Rows from block 11 of a small self-supervised image encoder, named by matrix and row number. Rows with one number belong to one neuron. Each number is 500 + 50 x the weight over its row's rms, rounded and kept within 0 to 999. All counts start at 0. Numbers have three digits each.
After each neuron's rows are labels from the 100 images, of 14976, where the neuron reaches its highest value: "patch colour" is the nearest of a few named colours to the mean colour under the peak. Only what is clearly more common there than usual is listed. The data: photos of plants, animals and fungi (iNaturalist). In brackets: how many of the 100, against the usual share in percent.
# fc1: MLP up (model.blocks.11.mlp.fc1.weight, 1280x320), inputs 0-106
# fc2: MLP down (model.blocks.11.mlp.fc2.weight, 320x1280, transposed), outputs 0-106

fc1.495:511471544502514520632499500509501468540527522370412475473487375512500498505483639508578488626508482451507493513540489500654513344476508522492527499519505509556597519502442460477503506573584419558525509499490498551572530485492430485519501496535505478600480594520513515424592530501529501470619490524432511512491524601445606
fc2.495:486526522495544499474531537513543498481498556451493547553559529499500511489573496547558511458508467500570579505493507507337499575476496461513489464493487493502496610522556490499497565516500486496499469654523505505491517523519506478498508499517492506496449480493506499357492480519537502606400462561476492488433516390506501
patch colour: pink (29 vs 10.2)

fc1.599:493494497576463515601514486499446474468476498426589518514443435500489442506489472514513434479497498499516476486474430459595539393499498504475528537503549501513507484533496565506446498559474683510614549449614503420495490503454529502377576552483502546492505532392499419540457498460508477461494489496577535495588504537498543
fc2.599:485542492481510491541425497464499484474509479508496430531418484521475382546457559440572513501559498545500455531484501532463502464499465491583498505469375527443493558473411447611501492457501540565425500522459511504446549512502531597500498487499500496549504499433499487531472488537387523483508371518497480539612598488498523
patch colour: brown (63 vs 24.2); black (35 vs 3.5)

fc1.132:442498501493457513495503522454501639499511449481434408498478411505499549502435654506637532548500508430440502507494477578487489431500502474513503498458394450485489451486438363496554475442553364390417499414462540612487376499498512499496499458514500515501499497498479552467558511506452512500522500523380524496457545492505287
fc2.132:503414503481502453498554489490491472501503503515517586496505517479502498536615415500398500503503515461497651500593502521470505565503576473485498368494500413497490557487512450437601522546500482498494518613495486487480435481501492506497490496492488549503412497485482506460387484499494467524501677591491507501466514444499494
patch colour: grey (78 vs 49.9)

fc1.401:498501473541519534484503590502636560500507544500485498512472433519468549509453507499639500513508478475517474447477441468537533441507497504460498487486577504543555502589434501536413488499535515569613509463618502450603569483444472518586550465495482535561484458592477483530519509474509501508553500417562527529496339649475544
fc2.401:468509501500485309522506498539494520500592524488489495508413505482562492482497527516498460501513536500512386402495500501431575524501519399496513695502462473477501501485435480566486514444597516497501506543483508495636501583499484587496491501500503506478567495505482497464533498502508501534454453494499475474507504467482480
patch colour: white (45 vs 5.8); pink (41 vs 10.2)

fc1.203:500508420581487415489493480483504499497524494536504499492522589397500497493504518501502488480492480528499469499505503500379500509493466494557492530533485495448515493501498551505558478480489554491504408509526470553495543553573455505462498508593507434409626599508509589500542440480496450497412502367554493442502469457492500
fc2.203:498486577492440440445506440487446486477545536418452518457498422499417513502445501525496495490506523476519432552401553482543561443500546449626489512515483487556537463482507430528539516507490491498516430461502500553520496512541432491464456495698436462520601601488585494498580495497542475503509462519513509493510496563458585
patch colour: grey (81 vs 49.9)

fc1.181:504461491631469509551512494498496436500553522335520484498443347503622488478452587501500496553499507541487500507587487475589548389502562515472504503504594502571569483500485552480539502652586473525667562417501497525601502567522412473453500560515557499493493588581533584467497512454559494475510502417498517508514458596349512
fc2.181:530470496427640492539479516496524446494422483502491482494575617497500504547651528420502500558624485496501473533497459549474445701504454499499591407502485590424404533516501497484499487442502520501340422705534466551419534474490544491564508487512507533525442467428448506485482446540364500597487459535526513623476537425506522
patch colour: black (50 vs 3.5)

fc1.669:498466496612477509579501506501505426495543506328532489500452379503573443491409624498502500540480557497501500504557482482582518438506554510435481509491548490508537495473497457499615502588644465508612544483488501497653482583496430464423499609561626506496497592554484617484498514459528501481503503476467502508519467539353494
fc2.669:531503481484662520489478516483530498500439503498490488499506633480501520511649499436507503540641485450500493504501480529499459707469441540479554364500504683421444551507477500498507503467500557506375466706531441524461527495490568463570507499523513517582455469461445513469458448502357549637505436549542518610499500498511584
patch colour: black (67 vs 3.5)

fc1.446:529525439596503424484480465502387510472610480500524500500549552498621488444500498500519395395496499518498480445466510498412483519465398399501484611501483442489488506535492509581472500503623544471543504493568484435498474600519423608494559498445578472438589429565357550435523511496516412497407491462480468427649447495422476
fc2.446:557555509497504501478489498540497540502571650499482633545516501494523512511496416517501377321521493512624433481538569508522571449428421464543531493519517499557552516501522461518576541560492387557591595502467407379607530489517500521502454528492483517535485487503499464498497573504615462501451510502467501473440494569507496
patch colour: brown (61 vs 24.2)

fc1.725:486516491575493465472502510504481509501579502484605477507454485504494530506502482498496504425501541522510500537475510501452497495506501482500497562503400442496483511487502380476473501500492522481517440495394512480620471497496520465465535527593474510463572501506467556442468494442500503506471452493492507491621499498504495
fc2.725:531624532504516620497479642450614588537488466576401544492634526378500527359535506509568500504412340463486526509491483535523342460473307513501489417473511515497490506509492490470482482511500412399451474488509501411482499508485500503500501523511511513460504489492492532445515519544523503360491502511485491512458500507544373
patch colour: brown (61 vs 24.2)

fc1.429:496519400576462486488490488464506549531517496500446440496481521468500544473466538490528453508465438482501458532495543507420492477490485487567460501502509492479509487546474523505517461500509497501542397463561453601501645506536457583473490500685539491492527530500491569493551385498381468476488480419529436403547380524427525
fc2.429:457624566503435429500498511480543521512514478484452529543499467496512552490404445531488504482478562497523513491500527461540536434483542512506463605508549514537506489529372480558484503484504486499553475415457527491535368521530523493470484499667485483502635648508591513497532478489505513411503368510510523523482448540468512
patch colour: grey (78 vs 49.9)

fc1.584:502500500486511501486507530507524556528428505545465522542506528518457522527521452524540502552511412515525503432483462490363485542503293484500500491501483490428418511649501506583409518418487504531490497501499501471483546484499516836520480451610494478469476472489503478567511392528428500505420500475527429501446428421538440
fc2.584:535535476487478425495427486496489529521509488411499448510491510450472536496518508480477485518558512369497381460512517505501489531502480467504511552504498510433508454474489570535511473392529586474500488526515429598501393505505500461555464378584499516493518476502482499421516479476416486521478417467593462469508490519495504
patch colour: pink (34 vs 10.2)

fc1.467:507469557608501501592481500507493436492596533347503516485494437502509488498414652487518499540491555502501485537504480505593532397500586502452510501453500493503562499456464390488524495560573460511549516506442499507596418600496439498452472558594558424595499601528496625491567571488547481487537515511392496502514511520390500
fc2.467:513503502493627506465493530499562506508471520510482488506520539464498529482625502490502516515553495464486500488509488497500492787499510567487572426587522734460479615496586510494500502470496546483435497586500414511505559505502641387573502502547495495515435488504461522476460448462381547719524419548571505515438480500465663
patch colour: black (33 vs 3.5)

fc1.352:515613507478501520448506455514469473489504460531501489419421431513489468448453485514480501469503509507397505501529634424537484499517518531658508500564570467483625489595507549518595507477468499519542532502563498487501507490665360483498430561493451408424495511574591473537528505506532475497519548475527399494502450476451477
fc2.352:593269508490500487503539505500510499465539498576432502496507515498500496403531573515395533501450495485499419502434489486529525509550496488493516595536494473500505486502499429339448512436500479460498491488575505501487488484483460499477502504510502508483567507506496503541520540489588498487486495436493526493514441504512470
patch colour: grey (77 vs 49.9)

fc1.491:442513486568394423612500500457503483499483500462512492500414502423588447419480501469513492501444502412502500496498490473401519450490503388493495648487411448422489500504403492517490499483510503485576467501501509508500412607523505528404491554499496498500595592434481432441496469491494506434509490495402394419565531492499412
fc2.491:456537608514479498519505505501504499501499498498499496490447512504504405444284512514532594534332506475485420501499492499545529490501542505497477543463518472497494507496500494590475492494502512472538500454442541503495470560502494529368496503506500479500536566507500504500528496528517502434503497508515503484500491499456500
patch colour: black (48 vs 3.5)

fc1.434:479536499512473462626501499501464468464494499504524506499432502508534396496489520477504502464496504501496500499476487445460530469501509408527495525483436417498484463590492467629528500479500510531534428494617508465451467625541410608408471521488519434454527594422511443502511452528526501474465536490410436453598526444406473
fc2.434:437597572502483420539506517499548434499502490512501481502453492475520239468354501505595578520474493475506428500517493488473529497503523426504487557419334495489502513547493500576499503450471505501594456536500563519525498533562499565410502512532482480501518560487526485498539480511495503487502487498491472503507523437453500
patch colour: black (51 vs 3.5)

fc1.687:500502471648504515500511488500478498493572484456585464501463411501501514499439491502410514497500549488496504475489506500499487419513561586458502495515615500500615530497495644469501505526510547517614504484483500498537513482493499489509582710487483525462492498660512554464498500396502507503505505420514510505593459642394525
fc2.687:502514404511507504566302497483489523489499506499438485417580497490534484554504561386503467512477511570452465492490469512505490482446474502487500598492489508505361370563455448580513460542543446496436506471514493461534502600490454607528475519496544511498557495463474524504444526512490478321499460422485536569487512487477439
patch colour: brown (72 vs 24.2)

fc1.378:489519482512449460629509529500494496418500463452575500507485493488523435496491498499494501489484502412507499453495502450494510500506503487494504665512559492489529462539495579555438464420489613420655501500546500470490408500514544550401520599474480525295595515423502400482508466443487500501465508432521468476538537496469502
fc2.378:361645529495430505511509493522495503503531482443505512498452498511521345482427527633707518516418499502481494522512501494459542441516499500497443496463445412505491499490441452660498565515495432505501510414382506439501503544524492530300501534501500473520496594504499499479492504508547548375508419489454496439497497473483468
patch colour: brown (55 vs 24.2)

fc1.315:503499516632507500564510492500483468479495465532599495509527505501514432507502484500444491485502499509503503454495487503466476553514485522494520589550564521507488540495529646482420499453465760439602500554493499393482463493459579496476604610504502596324539489445505454498500465399458502560484497493582513506666495498508549
fc2.315:475602422499453489513433508398496561500500443528441482441485488503508516496461511438649498507490490521442473520503490506408479409458455489503362511395480456498491387517388479565501473518503243503421467448455499503521478527516455583506417549495499502518510546492500505443473475504442441439516511472373510526487526466506404
patch colour: brown (67 vs 24.2)

fc1.699:486503492518473494495499500495504502499524479491570419500447519469636535494500448494430505501469530463495505444616560473494488502502551520473485688500573500482536481496506673491525500484472610466512497502497459502611437478500560496453546698489467525400518499555526497505459488455497507492481495503547501489509451492563547
fc2.699:496508388498425500506494502416502501492522500499469635464500517423533488525624499497506502469490501512485515500503463520478498494455521476469458500488494409513445441510451339503531494541523244481310500438503514475500468549498492520509400533485507522520484492510491551434407484467506383482489517499394546467501507481500429
patch colour: brown (50 vs 24.2)

fc1.33:500542476578449440511498545478578570554550507499435497468429447482497564482405508466647488518479498455499466441558489500499515419496501398446469507500542450507567437627409499556506492527584493523589526482614476484628495507502404540503525465523500530538505502604462538500497492453484488499498494479486498492484345609452501
fc2.33:494513517500480371500487493499487581499611495481506490488390501499511590486402526499500500502500506474498421407501501500449547501497516474496498652494498489476505496498447505544500496476577560500589508500498510495586497557511436564498498510500497500494546502518497492452570499460483509534484496473517457479520463500495497
patch colour: white (63 vs 5.8); pink (27 vs 10.2)

fc1.180:499493501668499487519519497506488439428508475532560502521529495499583404512508478517438484481507519478526502407537442473433513565507484526435521605548556500512483547488564542492462486458470678428546507591533464394492444495470581500413542630504506603295523506416485465433478415419465501552449502458542517503636513467449537
fc2.180:484538472488470491561425494457488503509501485512480501460479482509516486486424509465652492522483496507451471567557501511449493420476485446507378499456482419444497445507406461520502508506505276514465470467433494510509505510523471565470470574493482499541486603494506506489471485544493462454532495483368502507496516473506374
patch colour: brown (69 vs 24.2)

fc1.762:589439390628516495543448488504489495525498499500499412390488533507660500497485549456492455504503436503386472496571417548500458455497467515398485550505506503505429442514474579500500381540525499570497475377607443498499541613497445503502568662501639537462501512495329644526499390430495501496511488338513547503497504503473503
fc2.762:575358541452613502475516443570489413498501502501497398504581479665480499516501501438413516511555572486464446504496551448533524553565532496561560514518482503499515527458504499494437475555477500566454492545487514516498507468494445487555489471507423437586498489514565449551534523504494588563639499515508495613501500480496515
patch colour: brown (50 vs 24.2)