{
  "width": 320,
  "projector_hidden": 1024,
  "init": "torch_default",
  "optimizer": "cautious_adamw",
  "steps": 11900,
  "epochs": 9.8
}
Rows from block 6 of a small self-supervised image encoder, named by matrix and row number. Rows with one number belong to one neuron. Each number is 128 + 24 x the weight over its row's rms, rounded and kept within 0 to 255. All counts start at 0. Numbers have three digits each. After the name is the row's rms in percent of the matrix's.
After each neuron's rows are labels from the 100 images, of 14976, where the neuron reaches its highest value: "responds to" is what is common among them; "patch colour" is the nearest of a few named colours to the mean colour under the peak. Only what is clearly more common there than usual is listed. The data: photos of plants, animals and fungi (iNaturalist).
# fc1: MLP up (model.blocks.6.mlp.fc1.weight, 1280x320), inputs 192-255
# fc2: MLP down (model.blocks.6.mlp.fc2.weight, 320x1280, transposed), outputs 192-255

fc1.464 049:127144178165126128128187126137149129125128120117153130120127127119129129133126160120120128116130128180117127127129133129134139129133099128160117134128127128114118129129129181122161235113123117
fc2.464 080:128126121128106129129126126127123089159104120151136153157124179130118123137169127117097122131132127131126129130150127119108129125142127138128130129117127139137159128129145124122114074137129128
responds to: class Insecta; phylum Arthropoda; order Lepidoptera
patch colour: pink

fc1.727 093:099112135144103111120133081128134184129089113055129096129129132137126122172153128108110138123128139126103089123157177100139158123090124096103104181090128134104090132095126119130171167127130090
fc2.727 086:160144112144152138149142116128080128125127124134133161129155112121227141122132114122169133131135120106136129142124128127113127134135126123172142147174128129130124123197126065164097122087092130
responds to: order Charadriiformes
patch colour: pink

fc1.327 071:126121120082113126125054129079127127128131126110129117140205127128121116151186077131126128130144137120130095127156126100128148188093131126113107134063153126129118096113137103127128113145085128
fc2.327 115:137116106109110125131109089130128148169086124164132130132136164130087114102140154130099122129112132129150151122134098114078082130135129155128152122107135125189198134132159126089127089133127163
responds to: order Passeriformes
patch colour: brown

fc1.725 102:070113132118115097041126114124124165090108099149127114152162108122067104122161115120111119098074146140123109080148108099124115132096125107118118128129158111086148147128135152102143136127134083
fc2.725 085:128174136132137140107149130076118190128125119118143156185071128161145110112106111124132109080123140065088083111128127119122095093131121107119140124131131122122100144113127131117107166160112149
responds to: class Aves; order Accipitriformes; family: Accipitridae
patch colour: brown

fc1.213 070:127136133137126135127126054130127126110128131123129129135132127144126100157139087106129125096131120143061098128129114093163146165094128129072099129116129130083125119130162128118132136146128048
fc2.213 115:075128129121097089058127132190121127129126129120131065129129128128068102128138137154051106118077128130123128119128128127138130155136161128122128122112140129126123129068130054111141124128140115
responds to: order Charadriiformes; family: Laridae
patch colour: pink

fc1.161 081:099110144126116120123134093109151158098099105106167097130129098113099107151141142082098151124111129163111099098134125084139132118093117087137109127117128107089102132093130128091138158156131106
fc2.161 077:128120116129119137103130142148121126085156135128137108119255129135106117104120110157130095123121140104114136126132119133119094129165127127121135122128132147137091124095128090123122121150121078
responds to: order Pelecaniformes; family: Ardeidae
patch colour: white; pink

fc1.251 084:119124155130103119126146087141111120122083127126127058090144120114132111128126119123131121170130142130137115130152179081115127154125157129119119169128133119131127132122118144128167128123134100
fc2.251 117:182090128104160134125140150135137125116130177127128129126128125146124206127128096129185135122154172127127113168125124084127052136128112128121125118126082124190135134175112133127107124134124127
responds to: phylum Chordata; class Aves; order Accipitriformes
patch colour: grey

fc1.467 095:090128160124131108078120103123117164098114091092128104147152086125124111156159130116126121107131152132110099118181148127146143158093115073130090144100162117105124111129119127122183143107114080
fc2.467 085:121087118124127134131124134102134149124101131125128118170129129139115130128121111129142119137154119067100126119186144120140102123089079124125075151104115124125140119152146118127063136112117128
responds to: phylum Chordata; class Aves; order Charadriiformes
patch colour: grey

fc1.598 063:127146128165130127113130126113136161131122129127123128130128110116128130128129158104105149108124128129135127126128214127190133091126112127176128130154126127127131155132126128115128155134127126
fc2.598 114:127110164178121130153149082128126128139107121153174160153140135133122108104194134081117123132113115153124113115138126115103129134106106107172135121110076070120141125144174193119135169135072146
responds to: order Lepidoptera
patch colour: pink

fc1.259 096:092108133141097114125131082126131190130078117052128117128125128136127122157144129111100136124128148126100082119154168099135146119092127083095104175087132136083077131106128121130174148127134097
fc2.259 082:148160129143149145154142115129088126123141125135137170128149124133224127123128111126193132132145119112136131154114125131115126133147122134158149142171122136128126124176126067182106125110092131
responds to: order Charadriiformes
patch colour: pink

fc1.31 099:112115147127107111134131070121128169098101129092148092131140102126110106136131119115113141119122176143120074126161123074118125106095143086121128126092142114097098127077106123105144160152132118
fc2.31 085:087178138136093132131137118142108136133119133090131129110201133148131130114141130136137115129116170050103125120154114124119138137162127102124110152125139122099117129126124060144136121137117125
responds to: order Pelecaniformes; family: Ardeidae
patch colour: white

fc1.454 048:127128177130122130128151128128159133117130125090202129127125126120098115131129142124126123121129122191114130127130090129131129132135093128135101126126112128127089107127105157110129216140145113
fc2.454 078:128117119130112129121128128127125064137121125154134130150125172130111121133138133121096122132131128128124122129142128117129131111143125131126135114122121152131145128128132124115122089167131132
responds to: class Insecta; phylum Arthropoda; order Lepidoptera
patch colour: pink

fc1.536 083:128133128138126126136125057125107150130048127091119107128128082108129129139127133102120114125134131132138098107164155095161176126128115091166132129127166122125136124139121125128166134099079136
fc2.536 091:109142136130123135138126124128138114151129120138133161125123153128154125143141153121120127128140122129116120131123193123131127141128068115115138225129061133084132127130127114128129101107106123
responds to: order Charadriiformes
patch colour: grey

fc1.17 083:108128142132113105124136102125163129126079121109160091126152116129118108156150138124120132126121130129127115097183118115114149144120143118128119177125130112105115130131161118096136128134102109
fc2.17 078:131108128129127149143123092122117116117138166116138147112128124128135107135122075127143159137148128159127147139126092079139114128076093115119130123127121107138132128128139128158128130126129118
responds to: phylum Arthropoda; class Insecta; order Lepidoptera
patch colour: brown

fc1.111 091:099117150133090081119128098128129177103116109066130104130131131143122128157168127115121134123128145128093099109172167115136149140100103105096095195068144128076089130122130124112195170115127084
fc2.111 068:165139116138160134160135126126103127130132125131118159141167110125192131124124120123165127134147108123144135140127147112129116123138073130170131170187117112132139123233126092133094128075081134
responds to: phylum Chordata; class Aves; order Charadriiformes
patch colour: pink

fc1.574 095:099105130126080108113120076125126143115084125091122093126172131144112109152168125119126126130129150135105073099183148084139144168101135089092097158041175113089108110113122123130172133124128083
fc2.574 079:131135094136130132158150117149133123139106127131129137150133132133147123163133122114140156129165098093110098145161134090120142144087092120147132174134104142119135143149132091137061128099069122
responds to: phylum Chordata; class Aves; order Charadriiformes; family: Laridae
patch colour: pink

fc1.134 069:115127131129126127127121119117134129122127112112185122121137124126110079162145136128127120126127128133112126127160100132114154167127143125126128131132139124100119102129131094111133128101095054
fc2.134 086:131110130127128135127123055103122123114137131128178126091129107110135098125129105076160131132146132183142132159113127086125125124094103137111153130130134138136133117129129130125139127125125120
responds to: order Lepidoptera
patch colour: brown

fc1.204 064:105124148124138125134127044127141131104095120123140127125130113112093126133131145086114152129119121186129088120126109048137133119082109096118122120129112127105126138113136130126130133153130108
fc2.204 092:111124127130112116083127138164124127083145127117149078132231128129088116126135114133097097099114124126104126121133127125131127128158139120126130124129135127122078126081118054130128120150118074
responds to: order Pelecaniformes
patch colour: white; pink

fc1.414 067:123126127125126113127125131137192126128124117104143109110159112123109129156195152128092130145122122118129127128166125129096138129126122127125125180132126122127122181128146123120128124127099126
fc2.414 078:113121124127116149131121118128128135083138127128151128125124154137128092139122079132136123132149129172111118134128107078128129135098119141126130128106128136118128097107136128136127128131145121
responds to: phylum Arthropoda; class Insecta; order Lepidoptera
patch colour: brown

fc1.575 096:055119129108120120100106085125129140116100091104126102130138120147119098186152127087126132126127134145119058102164145084160161157092128100105115177089158125105143128113134123129148127126115068
fc2.575 086:141130130168130127140141126139130125132075123130120133133130125127139138131129130122121129133149117076112078148173215109130124144119120053132132205140109124123132128143124093132109128071110128
responds to: phylum Chordata; class Aves; order Charadriiformes; family: Laridae
patch colour: pink

fc1.360 070:128132128118106132128122058111127122117103147128128128127129123140128126128128120074135126097131119130110053128125117033142131132092129114093129124124129130102128117128128127129127126168128120
fc2.360 111:092127129128131091071129127192124122128125128119151091129169120124085123147129128126051118106111123145129124122129127124154135146166132117131127124129149124115122133088093000127158125128130091
responds to: order Pelecaniformes
patch colour: pink

fc1.289 065:126125126152120113128126133130184126125112121123138122114156118126120128155174183128113128131121121128134129128163117129099125128141111128129128168138115127128127157138153101092126127119091128
fc2.289 081:101131127129119142145127101127127137090142125107135133126123141136130097131121074138138129133148130165119129133128097096128129124104122139128130128123127137108126091120133130148133130129157121
responds to: phylum Arthropoda; class Insecta; order Lepidoptera
patch colour: brown

fc1.615 065:125134208128117129130164106130128135127126133086178114127125113114123116125128134108129127105125124177122128123128128127141139129091125076129127128110126128112099120124119141110141154147125127
fc2.615 088:128103055136104119097128125139133075130127116142122116126175146129127113135142123127076120133131127115126119134142127128123141114148126106131131127129124167127092133110113107128099077192134110
responds to: order Lepidoptera; family: Pieridae
patch colour: pink; white

fc1.243 099:095125129125110104123125081124151192129088111081128105129132130132126107147140129109098138128122156128122082096170146085132132112081127062105121152117141130068099131098125116128173149131136103
fc2.243 074:148165152132134154142147114134099120122141138131148150130140128132197130126144110122221126120147114119136131165105113129122101140165116137136150133138123150131118122153126112148116127128101120
responds to: class Aves; order Charadriiformes; order Pelecaniformes
patch colour: pink; white

fc1.8 084:125128129155118108128131116136144153124087118125141121121163117134116129157162147118104124127121134128121123111195128105115145128133112112162094173128122116117107162149135121112140127132088126
fc2.8 054:085134125131144146164125113118099118115142138057126137115120134154142118137108104160134147144142123147113160122132064149140104125136119116122104127128115101129121118131145127180133129133174114
responds to: phylum Arthropoda; class Insecta; order Lepidoptera
patch colour: brown

fc1.241 049:127108141127123129126153128126136136119128122096159128120128127093119111110129145110095128123128124213114129128129115127132128133132104128143106126121128127110103114125098169088127189128131114
fc2.241 083:125113122130111128118126126126124070134113124157167131160125168129096118133154131112092125130126130136118117128143128110130137117129128128125132105123118135129151127120137120121127095193130130
responds to: class Insecta; phylum Arthropoda; order Lepidoptera
patch colour: pink

fc1.115 098:110149125092132118124122065138121130113127137129153109141128113128106100114124115124111139119083156174115098118129095126123092121127167090120131111130167093069121143127092133129128127148143126
fc2.115 087:106143125159083131135124109104115156111105117109126130111171133138135113113098110125130117132125168069121099097129124092149133105129096054127111129129155118080127126131137115163137148131107134
responds to: order Lepidoptera
patch colour: pink; white

fc1.764 069:123126127159120120125122124128157126128126127127169125117171124126111124188161177117126129130116108129120128104172127129125171149131124125122117171138128128112097139178156111129128124113087109
fc2.764 090:122120125129140138140127091127123126091137129127160133114127128128134101126123085129137171138145150155132121141121100078123085123065114136129133129130128134135129120136134128149138128134140129
responds to: phylum Arthropoda; class Insecta; order Lepidoptera
patch colour: brown

fc1.582 063:129144223186127129131182128181116146127135130123179130133114115129131123124126128128129128110129132198107128123127133131130140129130129106135119147114128126124127120121127155111207184134129128
fc2.582 064:163079029108114140091120130120142130128128150130095122133137138128090115130124114126123126131161130114131130184145129074129096110133176149115128124099163145160127137122133117126093090142129131
responds to: order Lepidoptera
patch colour: pink

fc1.29 060:128104125109120129129126124120159128114110129116126115128129124084125108102120147111121137142112199203136128123127110113130118117126136123123119112125127121115113124128112197102138135194128127
fc2.29 105:126103129137130129106123123109120094118130127133180112140128175128090108138127121123122149122134127152126122127116105124156134107128128130126128076120126165116128115122128090128133131166141128
responds to: class Insecta; phylum Arthropoda; order Lepidoptera
patch colour: pink

fc1.39 066:126110126115125128128126120108141128117095120109150101119129118084099094123129159065113132129124129167135128127128087109172127122102128120134123105130117127125117123124089147106127130179132125
fc2.39 098:121110126170125127105127119120119085128127124137204124130209149122111093131131103116125128120123124155121115126131125117146142111125127121128134103127115151117130124107128114127129129209131128
responds to: class Insecta; phylum Arthropoda; order Lepidoptera
patch colour: pink; white

fc1.682 058:128143192154117130129180126130129133125130136090195132130124123124125124129128137104130126096129125214082129127128130130144146129127090098131102128110115128111085113121119152101179186134123121
fc2.682 066:128111056132096110096124128128129086129128122138118123140129158129100118142138124128103122135134129125128124139156124126125131113153128134129132128119129157132126132110126115112098028160131129
responds to: class Insecta; phylum Arthropoda; order Lepidoptera
patch colour: pink

fc1.249 092:097145148135129121108131099129145137121120130121155127142152124130108108147127136121094147109107123139111098111154128125139145145104110092131109164136149089077124133130157128125170142125102072
fc2.249 076:152143102147170128129123135078120126124172125140107150102136080122151121075126115120144137132127140127136143177103149163134143102123128118112133127173099125148131141129133172156090121120106132
responds to: order Passeriformes
patch colour: brown

fc1.619 087:100129128100127128086116095145127141134123090120127121130124137133131078185132114100125121124133131131113089122137127125136168179077122090100122133118152129112133124133135128120142129101122056
fc2.619 107:129131129130120108132148131173157125147126115151068126127107167128129134123138149128058129132137125087128110145162191124113144164126124113131140188130109128126121179105131089163133127041128130
responds to: phylum Chordata; class Aves; order Charadriiformes; family: Laridae
patch colour: pink

fc1.320 072:102109139123128120136126034119141131102092122122132116121129115115093121142132131106103170129125132172124093115130123061135128125083131095125116128116129122104118134104144146101151166140130110
fc2.320 082:119127117129102128091131158156127125077154130127138098128216128134081108118132099154112091117123126111103127127137127128124093130143135126117134129127126139128088127093131043128125121139102062
responds to: order Pelecaniformes
patch colour: white; pink

fc1.737 083:126127128127137128104127109129100143137105095098125123128125132119128103182137143092127118126136128126128116121143158125153188132120115128129097129127126128127129122144133128110128137104088102
fc2.737 122:134127131126083123129156138165149124152121116175088123128120151122130138119166152120094111127122125126129123129130191154118128170129122121129133146094123125127132152085136089127186139033121131
responds to: phylum Chordata; class Aves; order Charadriiformes; family: Laridae
patch colour: pink

fc1.36 082:110126127114123128099106080137125146136090089112122130130126135117135112170129131096127116123136137126125102116150144117157189172088124119106125139119150129105136125132130125126131128113097093
fc2.36 103:133129133129107106135153130175158122135125127141104128128062145127148177126138139125065127130135125104125103144148194123112127167126124094133136221130114127127123164120111094165133119047121133
responds to: phylum Chordata; class Aves; order Charadriiformes; family: Laridae
patch colour: pink

fc1.153 094:106125180134107109089128126113128144117132129080155092155134081121093123129152133117115129115121130132111085127174152128164129129086125088130101132110158115084076127092128159108196132146103126
fc2.153 080:128159127131127139099106153127090135117150121116103071120130103106123102128145120128141088107127144110121131133122140177195163140170142109126131131133130132119085091086077131121124113129179127
responds to: class Aves
patch colour: black

fc1.92 092:099116152131104084132125091126122140099071135091126089126177119140110120132142117118107130129123172159128047096186153081130129145101144084097123166078181110090115110119122128130165128126133083
fc2.92 063:128131097127113131171134126145134123129132129098131138150120149171182120172128117139187125131178108093097127141130126130105124150128092134156132172123104159125128135166136098127064108116100114
responds to: phylum Chordata; class Aves; order Charadriiformes
patch colour: pink

fc1.136 046:129153209143122130129173126142138124124129138121189128124111124123133131122120138123135125124128121183129128129127134130137138131134124116128116127128128129128113120121119186121155246124122120
fc2.136 090:137097095128120131120124128127129114128129122137119131145127161129126123137130128128120125131141129123129133138135128130126127114155128181126130129122130159157130131126128118127102044148133130
responds to: class Insecta; phylum Arthropoda; order Lepidoptera
patch colour: pink

fc1.497 062:127128138119127133128151129126119127131130126127190117146125102129131088135129128128135135111132102128126119135111101139112127164093128111130128121129128134126124109131147112083121128115095111
fc2.497 067:132117132126122124127127088051130124132124135136141128127151121127128139127132124073126123116138126181139123130129131123156128111129114128132130134129137128133086144135134136126139131119042137
responds to: order Lepidoptera
patch colour: brown

fc1.640 101:099110153128079111125128109128140171131107128046127108128138131136128130160136137110103123131135154128094098104162167117139144124104118096095080172088141116070074135120132120127199160123122093
fc2.640 065:137156116161198143144131120127107125134129126132130188139162117156149129152096117120179171136141094126147127135119131127128118129150100127138155131162114143128149130220124101169087127113077130
responds to: class Aves; order Charadriiformes
patch colour: pink

fc1.330 064:125119125113125130130127117113137128117117125108135120119129123070107113122129138092116150134119181178135128127127072120144128114117134107127123106128126125126115121127101167109127128171131127
fc2.330 100:122100128150129128083125124112117089119128127126194105131183157122101096132127098123128140124127126145126120125122115125167140107127128128127129097127122158112128121108116092138132130191135119
responds to: class Insecta; phylum Arthropoda; order Lepidoptera
patch colour: pink; white

fc1.167 084:109133134132111113118124102123160135126093128116171101128164111127105097155186162122107134127105125130124119108186118125118164146116133112123121156126131115096119143132186116100136129135101102
fc2.167 080:140113120124130151129117122109124120109138145124119143116130116126135113131123081128143139143149134143126145142124113067132091128036094131120129126128114123143133131129139134156126125127127124
responds to: phylum Arthropoda
patch colour: brown

fc1.730 104:093107129128086090113127083135146182124110121095128095128148133143128132154161133114112147131128136124107073118172161117139144126115127092100080192086132135078093147127127116128174155124128070
fc2.730 080:141153135160161134141140111127094124138125128139145177139161116114180130125123121108138160129132103126179127151128129128128122133139084125156150144196119127126139123188122096156105136107076130
responds to: class Aves; order Charadriiformes
patch colour: pink

fc1.706 071:124136126144152127098123124123150162130119110137121128118132128084129135125125163104126128110126134131144128127129168126162147072138125128134153137177128127125143167135133133125128137138131129
fc2.706 135:133110165176125129177139084092117126135120120136140176137131120130146120122141125065128119137128121147124113118130127117123142108124107104195126111124117084116134120156138197128135169126050170
responds to: phylum Arthropoda; order Lepidoptera
patch colour: pink

fc1.767 092:073124133112125122079107090130127136129122088126125127130154136135127105175160084100127128119136129148118088121145132127156165190101114114106105154102150127117135124112131114130152127121106037
fc2.767 092:136127126131129107130138130156132142139065113131083142147089129129165153123129139126093127128140126026121097148165205102111120145124127084139132181140122115126131129164127113134108128069107156
responds to: phylum Chordata; class Aves; order Charadriiformes; family: Laridae
patch colour: pink

fc1.672 098:092120138126107112127127093122144182128087115072129108131129128132118113151128127125103143128128162145115071117156138090129135110077129071114123151110143133070072130094126118114162158131138122
fc2.672 080:127161143130127165136140112144107123120140137132141138126136132143190128122138113129204126128148126100129127153114116127107110140162124135129143140134125153129110129133135090180124120129110115
responds to: order Charadriiformes; order Pelecaniformes
patch colour: pink; white

fc1.198 058:127148129155129127121144127121139174129126130101129131135127130123129133129130151119118147093125129128125129127129181128162129101127102127184117130137128127126125146131127128114128185126127124
fc2.198 089:125117162163117129139156100135128124145103121153191160145126140132118115116217148101113115134115108156126105126151125111092130140109105106180138128113065084121153127136182201105135153127090130
responds to: order Lepidoptera
patch colour: pink

fc1.443 109:096128159130128108122138106128149167064107130118156094146135081107101093160136104124106171120107144132091095093150126109125110128077128093143108138117135105089127155095125140102153160146133094
fc2.443 060:125129051113114147129118145145135117142133158123106136158163154178119138124156142170137112128133128129123133135115119132119086140175128140079127140096132138139130126137128122122084113123137059
responds to: order Pelecaniformes
patch colour: white; pink